From a checkpoint of a small multi-label image tagger: layers 10.
Rows from block 4 of a small multi-label image tagger, named by matrix and row number. Rows with one number within an expert belong to one neuron, the router's apart. Each number is 500 + 25 x the weight over its row's rms, rounded and kept within 0 to 999. All counts start at 0. Numbers have three digits each.
Before each expert's rows are labels from the 100 images, of 14848, where the router gives the expert most weight on average: "strongest on" is what is common among them. Only what is clearly more common there than usual is listed. The data: photos of arthropod specimens (BIOSCAN-5M). In brackets: how many of the 100.
# router: router (model.blocks.4.mlp.router.weight, 8x192, trained with AdamW), inputs 0-191
# up: expert up (model.blocks.4.mlp.up, 8x96x192), inputs 0-191
# down: expert down (model.blocks.4.mlp.down, 8x192x96, transposed), outputs 0-191

# expert 5
strongest on: order Coleoptera (70)
router.5:549499497517487504512505497510480473507522561528496463461472457497477481429517525473536500514500437494468486533512508511501501526491545500454472507538521509486531454488529502508519504499500509490488544509512466498459513476492526500478494487518518492494468499509495512472506478497487522484482526515502532455486483511498512476479479443477488460521467496503495457490512518465508479507462487471468474520514473508527461535540537495531510529513500529520542533514501508519496472486520545537520437458527517524494493474517499487479484463508457536486502516543453513476499497502492541548
up.1:497483497530528497502515575491461502511495458487460525489480490477470497512520511476503491460490488472512500495506485471533547530514509471523513474504539532524519507481501483510540459482511539482479538562500510488483495543488470547520532506514474503495496531521481479516490515516488527459484495525465443478503497511529506452531498477506448490485529454540507489484471510510506487520483477503516491533558490543478543539464463466524541511471540493492512451509494480512490460486447457504501468484528509554460469488491479499506491523496511481474482505529495516482485499507497513515
down.1:507472470480553460493489448477523490487489495474527510521537506469497500517531496496491537476513531547512516508462522522439448484488512545497496518496513450452499485552509517471496504496511486504526523466508498463452489463518514528461514517529481517515491477479474519487499499513510530477533550484490518493455479481495540520518537487511527490483495490522484483485529526484499492527496452494498473437517507538513506499503484479529470517529472497556517501529500533494540537486526479514469491556490460493449502475527532486458508498526486494504488483482508475493488506475495441515
up.2:483528505479536499495485478525495534475491528524538506559485484449488493478508504513476483499493480538512498532492470505524498527494513502512478463508505452489466486488508524490501494470564497484507512486532451520547536515475518444475500451453452532501494486545471529501531538503519535531495493505490477498477541529513449515502529512480481526501484452494463492528464467505513478503527528496513520446500538469510532494492516529491529532548454492490528483479498486486495467529481503510514514519458465519512487508500443490530482517524469478532480499510500492499517520446482470493
down.2:462520491480493495536528511491495506514504532470485527470495489489526492521520443516480515494497529514459472488519556503522522452544503528504577514489464472511522490484493533467514498480530492512491516518528548542523442500506476500501465508494483529529509551503445459509503500503502492494508504545544501493450509478464549476506473518430512492528512489513517499486524520489486474486514513501480489509477505469505481471536514502504502486501465505535508452487497564517457516479524474550529476516529470486506526504498518527514490490492502468493438495481520528492506524478536477500
up.3:503514497515503559506490486476502480521513522473511507486469512519488475539489493488502473483480510511474462457485532493520497442504477468505481473541525476477463508501501489492471506525532506468476526523451509464504492508527501485499520460527520451492507531506481480534505470500496543532484525534528551501544503479523465494500537483484529500479518454446479501516551477541424453543510445490495517469470509475516451534462524465520513511490535446506506543505519501500487495520525505507544469520469493491525503489510487501465494489538474512510510494502495468514525489517477500488
down.3:472421499532460518499479531463507536444481463498489540528504520481511475435520519453478504507490484491507511552509462448502525497506472496510497556517501504490510462516471512527504540519491487494487520528494564524506508567442515530474534507456525471510486497547519509520517508517532537505474475489490499480476497516536510485519503531497497493505500484509483488518477527475505537496520488499539486487540503526515487475476498514504516517510498513489528464468518494446519528476536493463467518521493520508483485487454499531500515501481506515496496439489470534527529505514484508521
up.4:476533501486497450547479527507483511476493511518535496484476517499484484478490528509484484537447513504477511534487484529481490527474476525515480494475529485483522495456536450538457509530525477503525491492516499511524507501489483527499504525533537455524444510537503506496505512527498510527482493488475494490509532490464502502521477501540534505469516517453491492453555524500538509476560493476517470508532485469520520487508524504465557562526538490506481483498562493540535527503513527528517468506455482513526493509446503503514481522494502463478498484467459499511494497528468470474
down.4:510466557539528473478501542480550473482499490457529493517517474482523520501533483512477477521527514503501518482490545498506525516520487498485483525520489517530491560540496507519523514478478491470474525482478519508505485519500457505510504501500484535495567480485489487507515530476517504531491443571475491487485531491506521540464538513486499473457469500526474506512499502505509492500527484526448511495433444502502539504497486491499489494471510511503524485523482507513502488499484495442480479482472462561529465499532475540537491512514480507504498431494472459503508470469499503477
up.5:511511500522532522463456522550459488467498479471464485463502488497505516498467498480521498504496508488494494507521501480520523488477521531535485510517491519521510505507508453528548473507505474497478466463522496499462471473533510472472496496472542457488535456484495495486537504514496548510534490486498493514481513554525534514554497508479475477540515458597472490473509480482471525508521537513494494540493509487477487530531536464495476491494482488493492484552523514524464512523448477506470492546523470488490486511468486486479486507465496469465492517526492503494516465555467513486
down.5:533490522507498474497537527486472469544536473522534553512495549494507509507511559504500522467506550490464467523447487487499485494549472472484572424510511482486496511502524500476501555444524519487518512513541463497482479528471531520513491511497503537510494517503456490514473491493482533508512499510493506502519481451503469468489512497538498499468481563464502532508525478531489503472515480513529480499512492522492508479454453470477517498542524472468489514496487474514540494514483518488535469493497504506551506503481524497504492466527478483477491528502497487495504466480523521460
up.6:546457502551502492499486537511507532498498458518492490520498528549499527539504500493490428478466509487508501439469502473521493524513520511497508507460469491495518530479492504555513500500535515502480508498513435487500484503499526492452477500460470511483518441514486480430470481483485492488529439499504468500483487519487518476500507471509528491477497496517483500493482523492471498510518538509455481536500498487525535538518495518517534516506500498526482496470526481469538556500494492493520537488537499548498470512477475502525494524500490448545533463530521489537495500460548496512
down.6:495457526463507484524539499493497486530507486465553514484502517500535465485458537511483516485502477539484496540510510490519506498494526545490495511486480477499508454482500509488512473501485521521502474517538487488490451489491442486483510516474513437471467521495523468545512469511479498518475496474545468507542531467491511483473508473522520502475522527483534522524456543545540534541449497523501520491527491508462465480483457482525550494448510543507496470506457501504477503519493496506482495487478486506530530506473544460500501516446476476528494527514482530478526483472498523493
up.7:514499543471458529508518494481499504524491509537509447528520471514475482513490515520497504464552507443483532478517485495471461510501531447514462500525488506459494515498487506519493523526504553489467477528499461513503507496498519503507499533503457539475529557494514494492493510517494483480494514476486481529483490499507501445558495564486468472489514477499467510503519482489503480525459475538520503534525552498497493560444519527478531502478455505508465500535487514531506511502526494482515507486488525476538497498543477496481536511500477510464453491452501501494512468515541450515
down.7:497517476503498512486491475568495518481514517494498546499492527509495459495543523487485477551479552532507453546510507504513513499537503477473523526508513488507529494512528508508481503480488448516547505495542506475483513525514508514477516518520532477509489502489466501482449459511482534499522552509481499459537479496503438553522528496501482504491486469531458468546515512562533510519492508458505485501473520483561495478496540474478510499489532524451516509468490511473506525475525489475485479499472481512538467481463495488510481515476509473495539516535491454506508501459457511503
up.8:472490492513484528503509503503474520493522484533488442524475477545464468487469522480544494507487482516529484527514511469470449509532518493520477454489529509503505527507461460503486515460546505479489485511519499541498557493503506518492491467503468463501475494507484514492485529492505531501453487508500485502489494493464514453488529496462477482531485527476504508501525507481547560548481508538496490499544522531529510505482539489456523517508546510456561532462495476451512503501515479480481465476482432490539530493495482509495501516445496481498464497534513509510463495522499487524
down.8:500492519462523489513497494486512446486469513499536542468531507488533468475477520493457475504530482522473524513458526491490495500516494488472484509464476454525481485487508519491516524495470480497520483478526489418508486477509469448477529501512503507475529507520479505544496498494475482473466456465473494515449542496493497520531500531500484518498501503495527544492507519484494522480547470532471500528508506491529461481461450481523508496473497474502452479525555470532513526509503529497516488514497513452462481542520506494495507467548503510493538465503467477490530560511484465464

# expert 4
strongest on: order Hymenoptera (41)
router.4:489487510510471465479494476460554524491508487547503517496490510494526498508480515488529516483456523511503496521465495458499540522542461514501492515527490527525513480507516488492473524439462479521507477494496484456499497489517474508516481503542522523465480480508501524490501477490483482487567537463532512494533471512546468424523499526488506503486488482480504487488514479537476543541504522521477506495524512499477542447505528473520535492508502512505532515507498453522491555542527500461449497515518506473475539551493470518511486544505484499542525491498464509504494489462464500538
up.1:508508508516527482490512483549493532511501497521497490487467513468446529502457518484484556504483537460464489491475551519508484507527497508506449521483494521526513500482535443525488497458490471502531528556508514528501516497500494530485538529471544518529478532482504512532501513482526489499446428519492531482518515495486509476522502488515513511492469479516546481500507496530459506511475491519504507483485504543497519432511514497529526486503525527520532454518498455481511508516515510527498531486494538509432492538513507482471536459507523471516492510561486515481485465473492481513
down.1:472535459521530500540513530483477529459453504530483442468522529522523445500540472525546505470473535459480542473510441512520496502501521464522505525499528521486490498538479497506541502513520498492497486478488508501479482500539486495492482496513497507476513427487463477500472485492493515523506491521490520496505503453554511531515516497472457506497472513463468503522485519493498503513516580534505467530523490472469525487488473499483500489528500566543487496490514505501505513519477478518543510510511478463456487507480527462486509513541473491492540467512511524490496494473463511508
up.2:467525525468511480521489499528516529521467477526508495498492553507517511527480480547486466500460542470481518468515549517492503515488501542508513464468456483491475486491482521503503508530496479488485503501493451496487511488480528542485494489508536525466494488484473524524481484506506485485496486491497510540463460527474459525528433513517516486472504525490494514498496514477530480474479468524503466475491482504507536454499496517469499563550515480510525511493505487511468543503490495423457517475518497522494479525506474520523513551498533468486466478551482510517507506463557443483
down.2:482530479531515549490500507506456483494541504442427522503492479519519492493468496472451512512500518517506482490505497515488470493550495506505526519453535494487482512483536479483502514506468427497499515500499492474519509546535506478531553509484530480469558530502474435529535503497482474503466493464508504473512499473503517481491481530479515506503518477523533461504492498486528547522479510464528490490518493507508474522510485475492475547472493489482488485518478494513499490471467539476474521536492500489515480471495563492511534496499471526525471498479512498515474550525427506523
up.3:465505507517439524483491479509484509479511508519509467525492486498525500515551506478507507515540524536508524523479512547506487490531488541475455488523511504553501519475478470520469515479503484462470525466520496468471493494559470513458493462451539464491493532450512513516492529479516496471496518491469490477519484474478450504499524526481523513522506501523453496484498490567501538504510522532520475532523500481458544489503533487543480484500503518524480520526532500464509515471446457499485499484492508468514476481518499495511496500534495485501556462485528511533472454528492516466
down.3:528511474503585496500498481507470461550445519471510506541530506479472476504483471526471457489518459490499486478496484523507491494510509508528496516511480534498516491527522522498532489454489548523495523547482498524461509500506513498517508521505523497507507497507497506478499466504466464499522513478528547491519500524528469474519478459497533543515481497543490537486496509474509513528470546508531527511492474460513501482515458467518477561487521512504513542503462486510496505499514482433552519477505488491481509506452481497494478455487476479532486498482532522436512525461531518470
up.4:500476483493509481468484528499527489492537474558489465548507494471501523512552480544502453519544498474482501468535480492544520536524484458477504536502526461488529520494486535482521491527455490508525499479484499447505447507487525505537505469496507538540527472521471513506513515521473505482521517504458485509523509524508476483509497463515490523518490496479455524485503527505486451529489498476541548499503507533509476461498494541520541534455545486483487528500503517497440453467531462493503511547492528501487456489510505487527500503502490506507475515522491536512455516486505485470
down.4:536540478472511481471541470496494499557453469531527443553532494493490502479488506461497498472509470467521485511478532519533499460515517515539484519509487517486475527475513532500522484426494473532521488487551492505498536521523516482526495511495515517503561529508510501522542484509481483484451477484480487470483551527488491520566501520507523502517509515466565514496520472460480528525517462468494498499543507497522507516483524490446501513467471519519487506504496495485497519463499522530512528485510484526498514498470517457474508488493525526454485483479481462489503522523513529509
up.5:479511505495516506559488492469526470489501480441479525490556528522549535491540486487481417549497475465505508514485512503534484486469469490505502527510509487502507473541515492483523511467497499480504488530512473492546517457458515501492529516511470493510479534484477522507419489515499469476475473489508491503495511540451511502531481483478480514541520488504560516490483475522501539514508519515529489511509521500467500539473531560491488459542476507479494491474515488508525565528497502494563522525468496478506499523512514484482509507484516477507504523482484494499526498502530480535
down.5:492529520515443456503503548512517475506491471489529491474449505478445462484478502559487521514514510471531492492487524511493502512520524492480514529508490493472496483470527493506490490539489469498492492525507517482522444482518509511487487473506499465505474501480516494503527527472494505501446512504488507486532419452514469557490487546497486482500485507471496462471537550514477504474499513541455483501499510494506495516479475512516515485536489483497502489544513482416520512514471490449476530503490489491499549498475532511503529432508494502514496514514529479549462521510536478498
up.6:493496509486469475494521523477495494526542498502507479539494476488507497515530509486450502478485505505485478464492448489526516521451500501515483537472488490454445507511523487502538497564457500502518511496520526517466500476491521524561475488456473488499473470516534513467516531503483518548494483507512469513474505475499500468531497506492449454503539482460509471479531542499499470530455532546472479501548508481464511477488501506490524490496463529513476520489488469494500491497558477496487502488528536489492466558453463538514508521516458478466486514513495544473495494506519512533
down.6:505459491488496486430490502505512486504496483475516464487501483515490526502460526470468487486488494510510502502491535481524492519525511529508492510483456494529520503489444526487525488514516533495473465499513437520526472532513546453493539505501489522490515484512504457521510530529537441495505500491449487501523489501498464497459550506472504541477463504487520506526464459490492510465508486505473541536485512497478505497505502480515471493468539496483502512493517485515474517491513516499516529441481462475516539496566487474467560498469478484504474534529450544486565498500484478511
up.7:538524517495511502523483500524549473496525475478480506537491501445477515491443493502565465501494460547535451488541511512529467555506503499518538473488484494483516522507474481517495512507492509501540439466485472526500492467533484511469488508452516533506498488466487559490533501516508491498478515490476539547511461490473479505522519503501522486500487489490503492468532497531461457520468467515505503479485495504470485545502530558543507499503497514524477506527524456493484532499510479534492505473526503549479492476479506482500482472543505486534521527458494474530524483467471508495
down.7:491505515477472509510490509540514481504482544506491485458516475494504490503504531482512517498455501472477522512515456543510488524464478469516514480469510532490482516468474505531483501529549453505508527488520509530514499519496496501457523494496522516527509520485528530506551468505491489455516464462485505458499519499525501478526483507522517540536507540487494534491488491494514505522550514463503477513537535503525499458513489529496510491482517459514510489499496491450493540513480557499490469488502555517490546436434497483466526550446453505507513523498508476518464507514470453537
up.8:479523472498511545482502527498486460482509528515552536528503489468494474484495505471544535507483524498565503476452485481503475465547492506482540494531441475486489489510469511528516483473530500501447516500482501558489499532502503524486507489463525472467485488501473503515480530518513497498518470494477501505496506507543528536460518513501519433465516490486539553533484450525520502518510512483526493524496514515476520453500517520522468506516502516506485521494546460450517493462495511502510514526514513495502478483471477516556529502518494522501454453469538525510449508527494493512
down.8:520503493522504489489514510480478521519483476473481493510442491502485494525506498501501521443526489443491466466513467508503531505514438521473467505504495503473502492507512509472504515518489479483548516475494493483523510516492455462506517527509479548521474491505479545493524521553486467491469461508484502492483547526508499496511528532536513505534468511532471479518511506511498507500510460506433492508474540520491535517538492466494528516473494498478465520464507532507493524476496482527517530536519476509509467530478473473518452524482507511431493546512496545437478516478557484460

# expert 6
strongest on: order Coleoptera (66)
router.6:500534513487508454529519491456488462478498516474500478473510490532471532495495506545481452522474535491519486511487500500520481466471543501513527525461517504536495519516520521511506511481542523469512476490459507509518481484474522519521526463515498481489469490467528475497496493479504552493474473535511512481503495460489475513508532508514464484472460472445482487469496525526481474508550531476469478526484487531518463491489521502527531441509478457541477488498458509474511454469512474534526547485507479513501501519501522520487557543507536471473482541514503486497563514521538499513
up.1:508490490487521468511520496503529516513518487536515462513496445490509531517519524435489473517493500511471514496459470517514486478482529497497461515488513509532494515488517520509501460523537501535475497526502503442511472510476472491504518502500481523536529498481492525489499503455486468546520525510504538468497534516525513464533502490482511506453538525479500442518503492500479529503501544480513510480490517565511515543464521532527532480492455541477513523477493416517475511472544477465528487489472484492480505521527476515510570484504479470500517508541501511558532503488492503501
down.1:471515504467498514488504504473537522453456519499553489464526485489491495526492509490511482522511516480449475474484504488488526487498549526488522480516511434508501486550507486452498499509481516552502443516525531493496481495487542514478500463463513481501510477467491507554527492479524490501468506509538517520519475478485485529494485458577519499479496495518528488507485518503502538513498496497478508547528519495485472456514512461461515487517509471528452512512494509520495426507478518469516507536497520480505498520539553511469544481491460493519465488495504513506469506472515556487
up.2:454508512511518468462529497514536499506505530527511489494503489477483509531486471521484466486463500471523485490506478547509483499493475441523502475514508502529457483475534519554503471521506477520500513490498516506456503516497545484507562507467514484478433545508467526484525532466523505541489545520475499543523459489497507509514481492533461484483511461488539477513512441467493528520516451482479499493540527522510506523498519471531518509480503499464479485508484484554491480512456496500477495503536465503484524484526442483513549507494493492543445482490535520508512523491500483519
down.2:537498471503479548517477531539491477520539508500519530494500500518490514503550534505468557447479519492496529503513513487484514493510532531501507537491541459491540461509516490454486558504491509530525486503545515512517523452521513533461487491493463524525507463528560487525489511536510511470493480482510508420521513536478510498520477548436481528485486475504475496477499524519509483440482530512529492518476467480511527456553460545471482522519477508504527512508507508477502489521522474500499532520524493501472474529510512473489507517502530510464502505493508512488508505474507499514
up.3:477507495497496499511464507493509481499498516455518469508497492533504491491468479492504540503576497463514482495517541487515526481537479501491507556507484540474471481513478486509494502538532497529478473513515531440492501519476543507485519487531520469531525462535524503488497485445537497471520537524496480548504500478531489506483547524505503510473496533509525477537509514537488501509436429509483477519500476433512529512513507497496486515528474546494524477488486470519535530450471492508497482503521508484466503495511480491535502478461557530489466474476521499529481529505466493477
down.3:501506517491485509479520472503484487489512440532529484495498529502527498483493529493502513506493458510471488462491485488503449517480470492478469516545511484456532503446487465466466494503494495502490552521494490508502500496489535498555520466508460538463488498526491464544515520508473435461429460500481474473482490552493488501478499485482484498491475509477502529534498457440473519534513529520519532483493533543465443495502517478499497520454499489527497483516526516490516517529498514477470474460509510523503475495531487492468474463547517491477493509521506490486514522536524490548
up.4:519521492513531470490505507520548516478531499507474528502462503487548475489517511518542504473499542538511553509489530491507483489531540541497496532509484459539482514474517510500472525470474479484468522511513537503488475479470479497445502515504529459497502547501468562523477475489468538485478469485487479507504478519510528500506495507529513539492475502494479516512504508486494489502512481511467514495479471450472502477494488479504471549514498488478530505501502482474506461462461480549540466502492470473541490495479490473491497420477479499523537516541500546488536547513446510526
down.4:517503471513486504556518515464475500487494522477546453476522499505463505501512482503490536513467475490544482515490528526457528470455469519473492455488510520523489516509489491507545448499523507553511532532477492510461508512532505521571475481492495516487492505486483491494520525489507475498539522509508525447533462524514497482506482511476516512516533505515541462490462498465490510486523478477514485490537512515552463476544542529475509474482492454491495476482485507513494542548509504447480469480545539517497482500531505517532527499532505520500486506522507500529467508488562534491
up.5:471466507469479496509519476480508532478535505526513516530489491499484527511483516496515531482457475512521492532501514485515475552515481515523546511500456488476491513513474497505523489521513502500530559529509465468501481506533507477449523513465473537503481533489479529489515522532518544513509517541549486514410457503516487483501506521520457464533519489506524451486488466470483480486473547495488509491467522515472460481510485470470480538506457511456517485451506511516497469488525520539533490475461476513503524547477485466491470519517470507520488507492531515485499538494522509538
down.5:480534498514489513506495469502475474490522513513503513508503469477518479531500484519476500522474533508532534512507537469514522493465493496494485484493523462482515501529530509488473460498487499451476509504476506531519508522507528486500532517483510484460532512528508458441499502512519499536519511510489470523498543439514537505497496490501504489489499464463485566503453480496552484535496489532487506440511507533495457522519460543503472483505485483490502543528499512501520553523472466497455471504503544502530480505473510555529445504454501490483506475525453495498508515466471561456
up.6:503542548530454526491497510484456489500486510472495510484519492508490488491516491489510452561493460528480519482469511502491503488528519482525492448539492553519482506479473511538523473508492474530463488514474492491484520488526512487514472491517508477497532498502459486503505502525507504526492500499520474486478522531550533469501507511501467509548509485518560529528507457528504549496502530487528503468515482473495531503487509516479518537524526513480474466516507473488514489550489556472488526459498459509470461499568507436534495482541504543528516498440502519485470471489494508500
down.6:501499454530496496490534468451538507487453483527525553491471548525531496527516545484497527513516523472554513483501501514476499510499454487512511503468533545471497478504508500468474530563522483505500537473524512489519493487509522497465504515519479468470512493539558493495487503492482472513507524458530503506468468482511518517449499550524554536489481532483493484487498510483523481525492466499535503494488536517487481549547493497491449493492461486526508505481494464468515469464506535482503484481452516459492562510508453513502518466481479519506507524510514504513498491495496465505
up.7:505513526561512482496516513511461537513481525526478492457515537485525487535500488509518518520511533478529481468551496503503493529483498495460497483488517480472523485499451516478509507497525481539510489477533478480490537523473523531477494486493460521518489516473483497501493466527496509437517520509491463487472531497492515557518537477500480533518473466507506504476487497542479460533499508535519520496500479429499502507470559478487492497476464508526500528535521554498478554517531519525521490554501489477526473462468493503492461534514494512481536499501512506524510479541444531540
down.7:524526464488524477513491480520546513483504499501526503521492459496506528487502517542509497491490490465500492480470552473518515514505483503500522507498486539560552541504497495521494482542492512481492462531537511524498528505451508469506515529509524486474527506517510478469477492461532505505469519516552502489465461483503546454502486522470528483498516480510466484501527487464506482496520499480503494530453572502513507500509490504474499477481530563496519502500446506517502460481475527472451475488521545485451511489505510461485522471471476492490492508480472542490540489560512440495
up.8:535479483518508533472538482506497533519484494510549501497500494475461504493457502459516497453484502491497525496529498495498515503525501509511507459484542490487528439521466486496491541502503504513497553478477464495507516503536468529442495528503549559451507499495504540494495557535445465488517492472509520513503503512533536491530500506510468458515507563464489495510478560522501494476547517443499490496515487525494475504498516510507487486522509521554495482525522512489477518490564472531479530479493514476528495494514468481477437498510486536498514494516491533493500474478501524484
down.8:455519516528525497520498454527526511460527472519462483466482513520529493463477482495539518491488475523494483500507487518479492486499464515473466513495477495505531510495512507535472462460484554499475507526507546467484477498526504471528524462523471498475512496539481489522525505516519462505493473541518509518544481474479523517483467493445493485565488464492525538474477475491489499517482508498517512512506533487461513542534476473507498434550533493504492478482459473511512491472452522483489524489499462545473493444519480473465484507481473516512510500504510502492534500479496570488

# expert 2
strongest on: order Hemiptera (52)
router.2:446543470487529505482469471515518526492480495458544513506511480466520557529526498485479531485540497472544506471476486517524506482519467478504527475494532511473461547462483469495492460532531471537465486489510519501531470545491511480485482461461511487496500470479497463527520513488532526517507470545497457538486517525491506501470510493510518540441515512484530513496488483548457506489497513536514491461493512523479541474470464500445474497514501468531480460521503511463525476478490492473489516521476472515508501505511509458502514489524520507499516475501545530526492509479449502482
up.1:471464488474482537522509513528514472466547531503513486524540481463518496511471490421483474488501479490510536465509501509473512490507474526508503500573533488501482503495503483507511503529492456486488519497530519501496507574491496520510531519442466525502486516518526514512478488517511497521509528497512526501462450488516530500510521540526484515491516498513506504488490453515487568495493499548471499514504492479479479542508490460513419504491480502472504463489508516512514507458512492552504480510528502496539453473536473508491512494428536529477517514479519539466495505496512508503
down.1:543531469528469469473520535467454452512460483492500493476480502501498498515512463500518574495476470511486499508487529532498510465488511482480464482485506543495482517459477483490495518490547469525509503482494517504488494501509443492515436533535515557537502524504511492496507500519506495529528502508488494500542519500491511505530472496519492460482523483484513516498467544472508461535469471477555494518507500501512480473451466520533461552528464498495511458515479510488477530493517490524492481507493493513487457465447517465490469530514513474524532455534528470524520498520528509518
up.2:522512511528511539497476480519497475461499496469530516489504518534509530503476528487495523530467460529510514492527496506482517490499474522549475472533472437481462472531554494513537496517509444528467484455497510489513502516515507520498476533503525456533510504499468482505496472483480459490534445455501536529466512497482533508497522508492512511473493504461486470459494524477523511488461520482547536484479517535490501466525496482468490532462523484487528480499503495452494509488483499508506495462516499518487525432512487559503513480502494545519508494483483505497484515503446425505
down.2:471500527508509491491517509482482497518539481512480466500496525528478461452549515549555539484515503450551498509490466442527474470533503547485537502482530478520485487519486493487521532474412508511471487510473469501489492490453533482452491535462532468526497456502500514477526497450496506492500512510507512516527537522518480499484466543496517526481509502487499467521510562507482465506496494484491460537503501479521474514472466463491456517525493518493511495532525502516520533516505512501493497537480509451514501543543491491479513501480501512531480526480538503493525481500496513506
up.3:492495577533532494490508512439486503485487512486488535520506462500472472508515474499514531472502507523479503494495556480512502509570506544508540453539463524533503502517470506548457521504512467522485480487515538514507498477511500512469467485469500514523505501507517504423492520485490516508520484464529520485447475478474446499521477472496522508502524459548503484490454521504521487490490533488535479531531484497524460533502503487489480492454504551486514500539514499459542519525493492521503512461453505496478536511486509455516527510493484494496527495497519477460492483499495527507
down.3:494453458506471517501517480495465481531523520520518461514493507486496523491490497508482477514502466464503505507528507512506501485473510475473450461481487532460494487507560512459542524476547523522534518543479452506522515482513484518499497516507537474493530510511512525502488515513533512510493552488451474480464530482489533496512527505532499504502510529518484532500494468541481507497533494560522554505481503484500523480452488544497572540503466535518466478500512524490447504500550505509473491525499500496457482455518519537473484501516529554508483509457512515514494471523469496497
up.4:496534510528482510515494515528470503464521512496503526480470533510461487521460537509518519525505552494470520478425523496506545516469468509531499490451530523517473525541497502513549488499513486514466497480488506468504515478497555514464450508524478473490453540476505485489442477477477475533506512441474473483529508531453494534506507473528508518543523534493513485475435491527458478552495518539471526495517469489500530526549472509512505525472504515510479518513526515504520562480492529494516487491464486494516512501484496511490523502512504514512497504526485507505479481514492531502
down.4:507461483489514493508504468533518500517533496480483444489467503461524470520529521543458487466502509509508468497512520464492522493482507505512528510544464491513534502496492525490500506480435495532526509481474512542485507461494461495503501500531479487488533518497491521469480499535454493494526488520515539548444525479528499503522488474531492504523503525541503489439490484535508448472484494511483481486527489462544475453511468494516474525553476500506551501471472448525506506504481498495530464536475515508492488487507474480512506439485473487481520462529509469538510553488492478522
up.5:507444541502473509487480451548480487520486474501487485524509493455488532482556523504486493516502517528488509459510496525482514506492485450496551489494459513446535483499473451491494511525519525540533504494532497486472523499540506509510564518486488507470507488477496503514507507531482519508479496502489468536467481471495506508509500500484505481512560500504489497487486490560477449516512497523492526490561514545466475502508504538518478530495517502523515486552520494487480498506515517486542452539506534457501508499476491456462483484559518501525499469524529481493499467505466547526
down.5:477533464493537496490495551489496504515507469520518508457490507495532461476512499490521501469492564483540453540515505514468527513491491490537472506510501503524511511510533540520492509458487486455515510519493483543501480503496505498511494564542468494484453522503508491506514467483502532501525501486488501477529461523499447483517510482527527475519462487455530519491555479448533533513513487486502480503454493514509500497496447506477535476496521474491463499486493527530508546509458473473481517459538492499507484513484528523483497473509465483456548495491540495485501540518488451444
up.6:483498558585455493482536508519487512476547529495490441491519497521496509489460494499505471529510521489456510504522486550494477517544503447546483504523500484524506475510532512541508475526487488514511516460523494471461514483467485528523498473484484501486490488460507504525544529495497559502523483459499490485468464521505512507495511497498513462483520507472540470517475503446496458481547546520518515475487525464539488518483498493498534524493487490485465484496519493508480512486513501472488480496530516505518545550489499506517466493503507502491496534505478552541486475500442521471
down.6:515516533509532500491483492496489473511583522518490507480483541497516502543471488516455454497489463503476556495493473499534503495494539541487477522502489511496452579500540502503482521481492516500497529547454515440458466472495527431490483477533494490506549523503492480486473477491512480489463496538492492470511494490501523486482531528494523544515476532498465532503506512526477528496488468513498516494508512470519496487507514474495466441506513493470518533483513476478559489487459511509482526501484469499482494436522473518470513513510502518501480527503533485459507510491496494508
up.7:508504462477485498508530507475459506480459530536519486502463529529521444493465516460537492523462467500500494466501483471443521495512525463543470499548522499540496484516499520511499483477503477508489599533492534485530518480478533496453516516522494465454498513490497524479502470510504517518490516523489462488527457482511477470494529506484505544509498539473452558496490474461471485539509492523498514428502503493498489492492498528464480501454502490510495506490509458484466491491478477514509503507504468457489447518507499509509503483506504455489522536517505513478493478487497521512
down.7:489495519538517500505490492535489524519487495508507530496526467501503536471538526511479511469485488532518493472474514508522457495538495496504495484484533526440541573453499507485474517487543554490503546469498495520505489511548515503445476495485487516461542518451490475529482476492483503516537450448489492510503504504478489522488520499524474476491539502529512469513471497533521518504503473492474540555498509491473501502495496470488526477498533548455508478486508453514500504483506493514492527480481535514520493454489498441540522516506506464475501483478521487495520528540540457460
up.8:526494481459501548544511473467477503498537462507459499500475488506490519550502535490504471486501497501478565556516512484530515460542505523491530470516515501468494504481479487503493488528513531518517506506509483533472504484481532481512478466488495519531498463514492503477507464511518467505499539511555522476551520470452480508501510480542476479480510481495449487546522470514488491488447525478518526530480528517486487514523521530530523486449525477532472538474521503471501496480545494488467491526485492546534479500469456511534479489458504505481516489503544551479489516486479498473
down.8:513467483508467477493478516503453497475457536497508490479490546519538477483533461537468444514490518504516444498478492490518479510450550507510484498495500477502459471467484534494494516510511451511460516439475512504475461486522482506474507516501471512485458516449493515514469488521473506498493495482459495577469470534494502466488524471455538527509531505497516520478482529519492523530508500480447490490546471502493532506473505501532479512546469516510519517493488513490492494556489504466516491504526483514493517537521524508525541535525468509484511509502469525534506522509467491474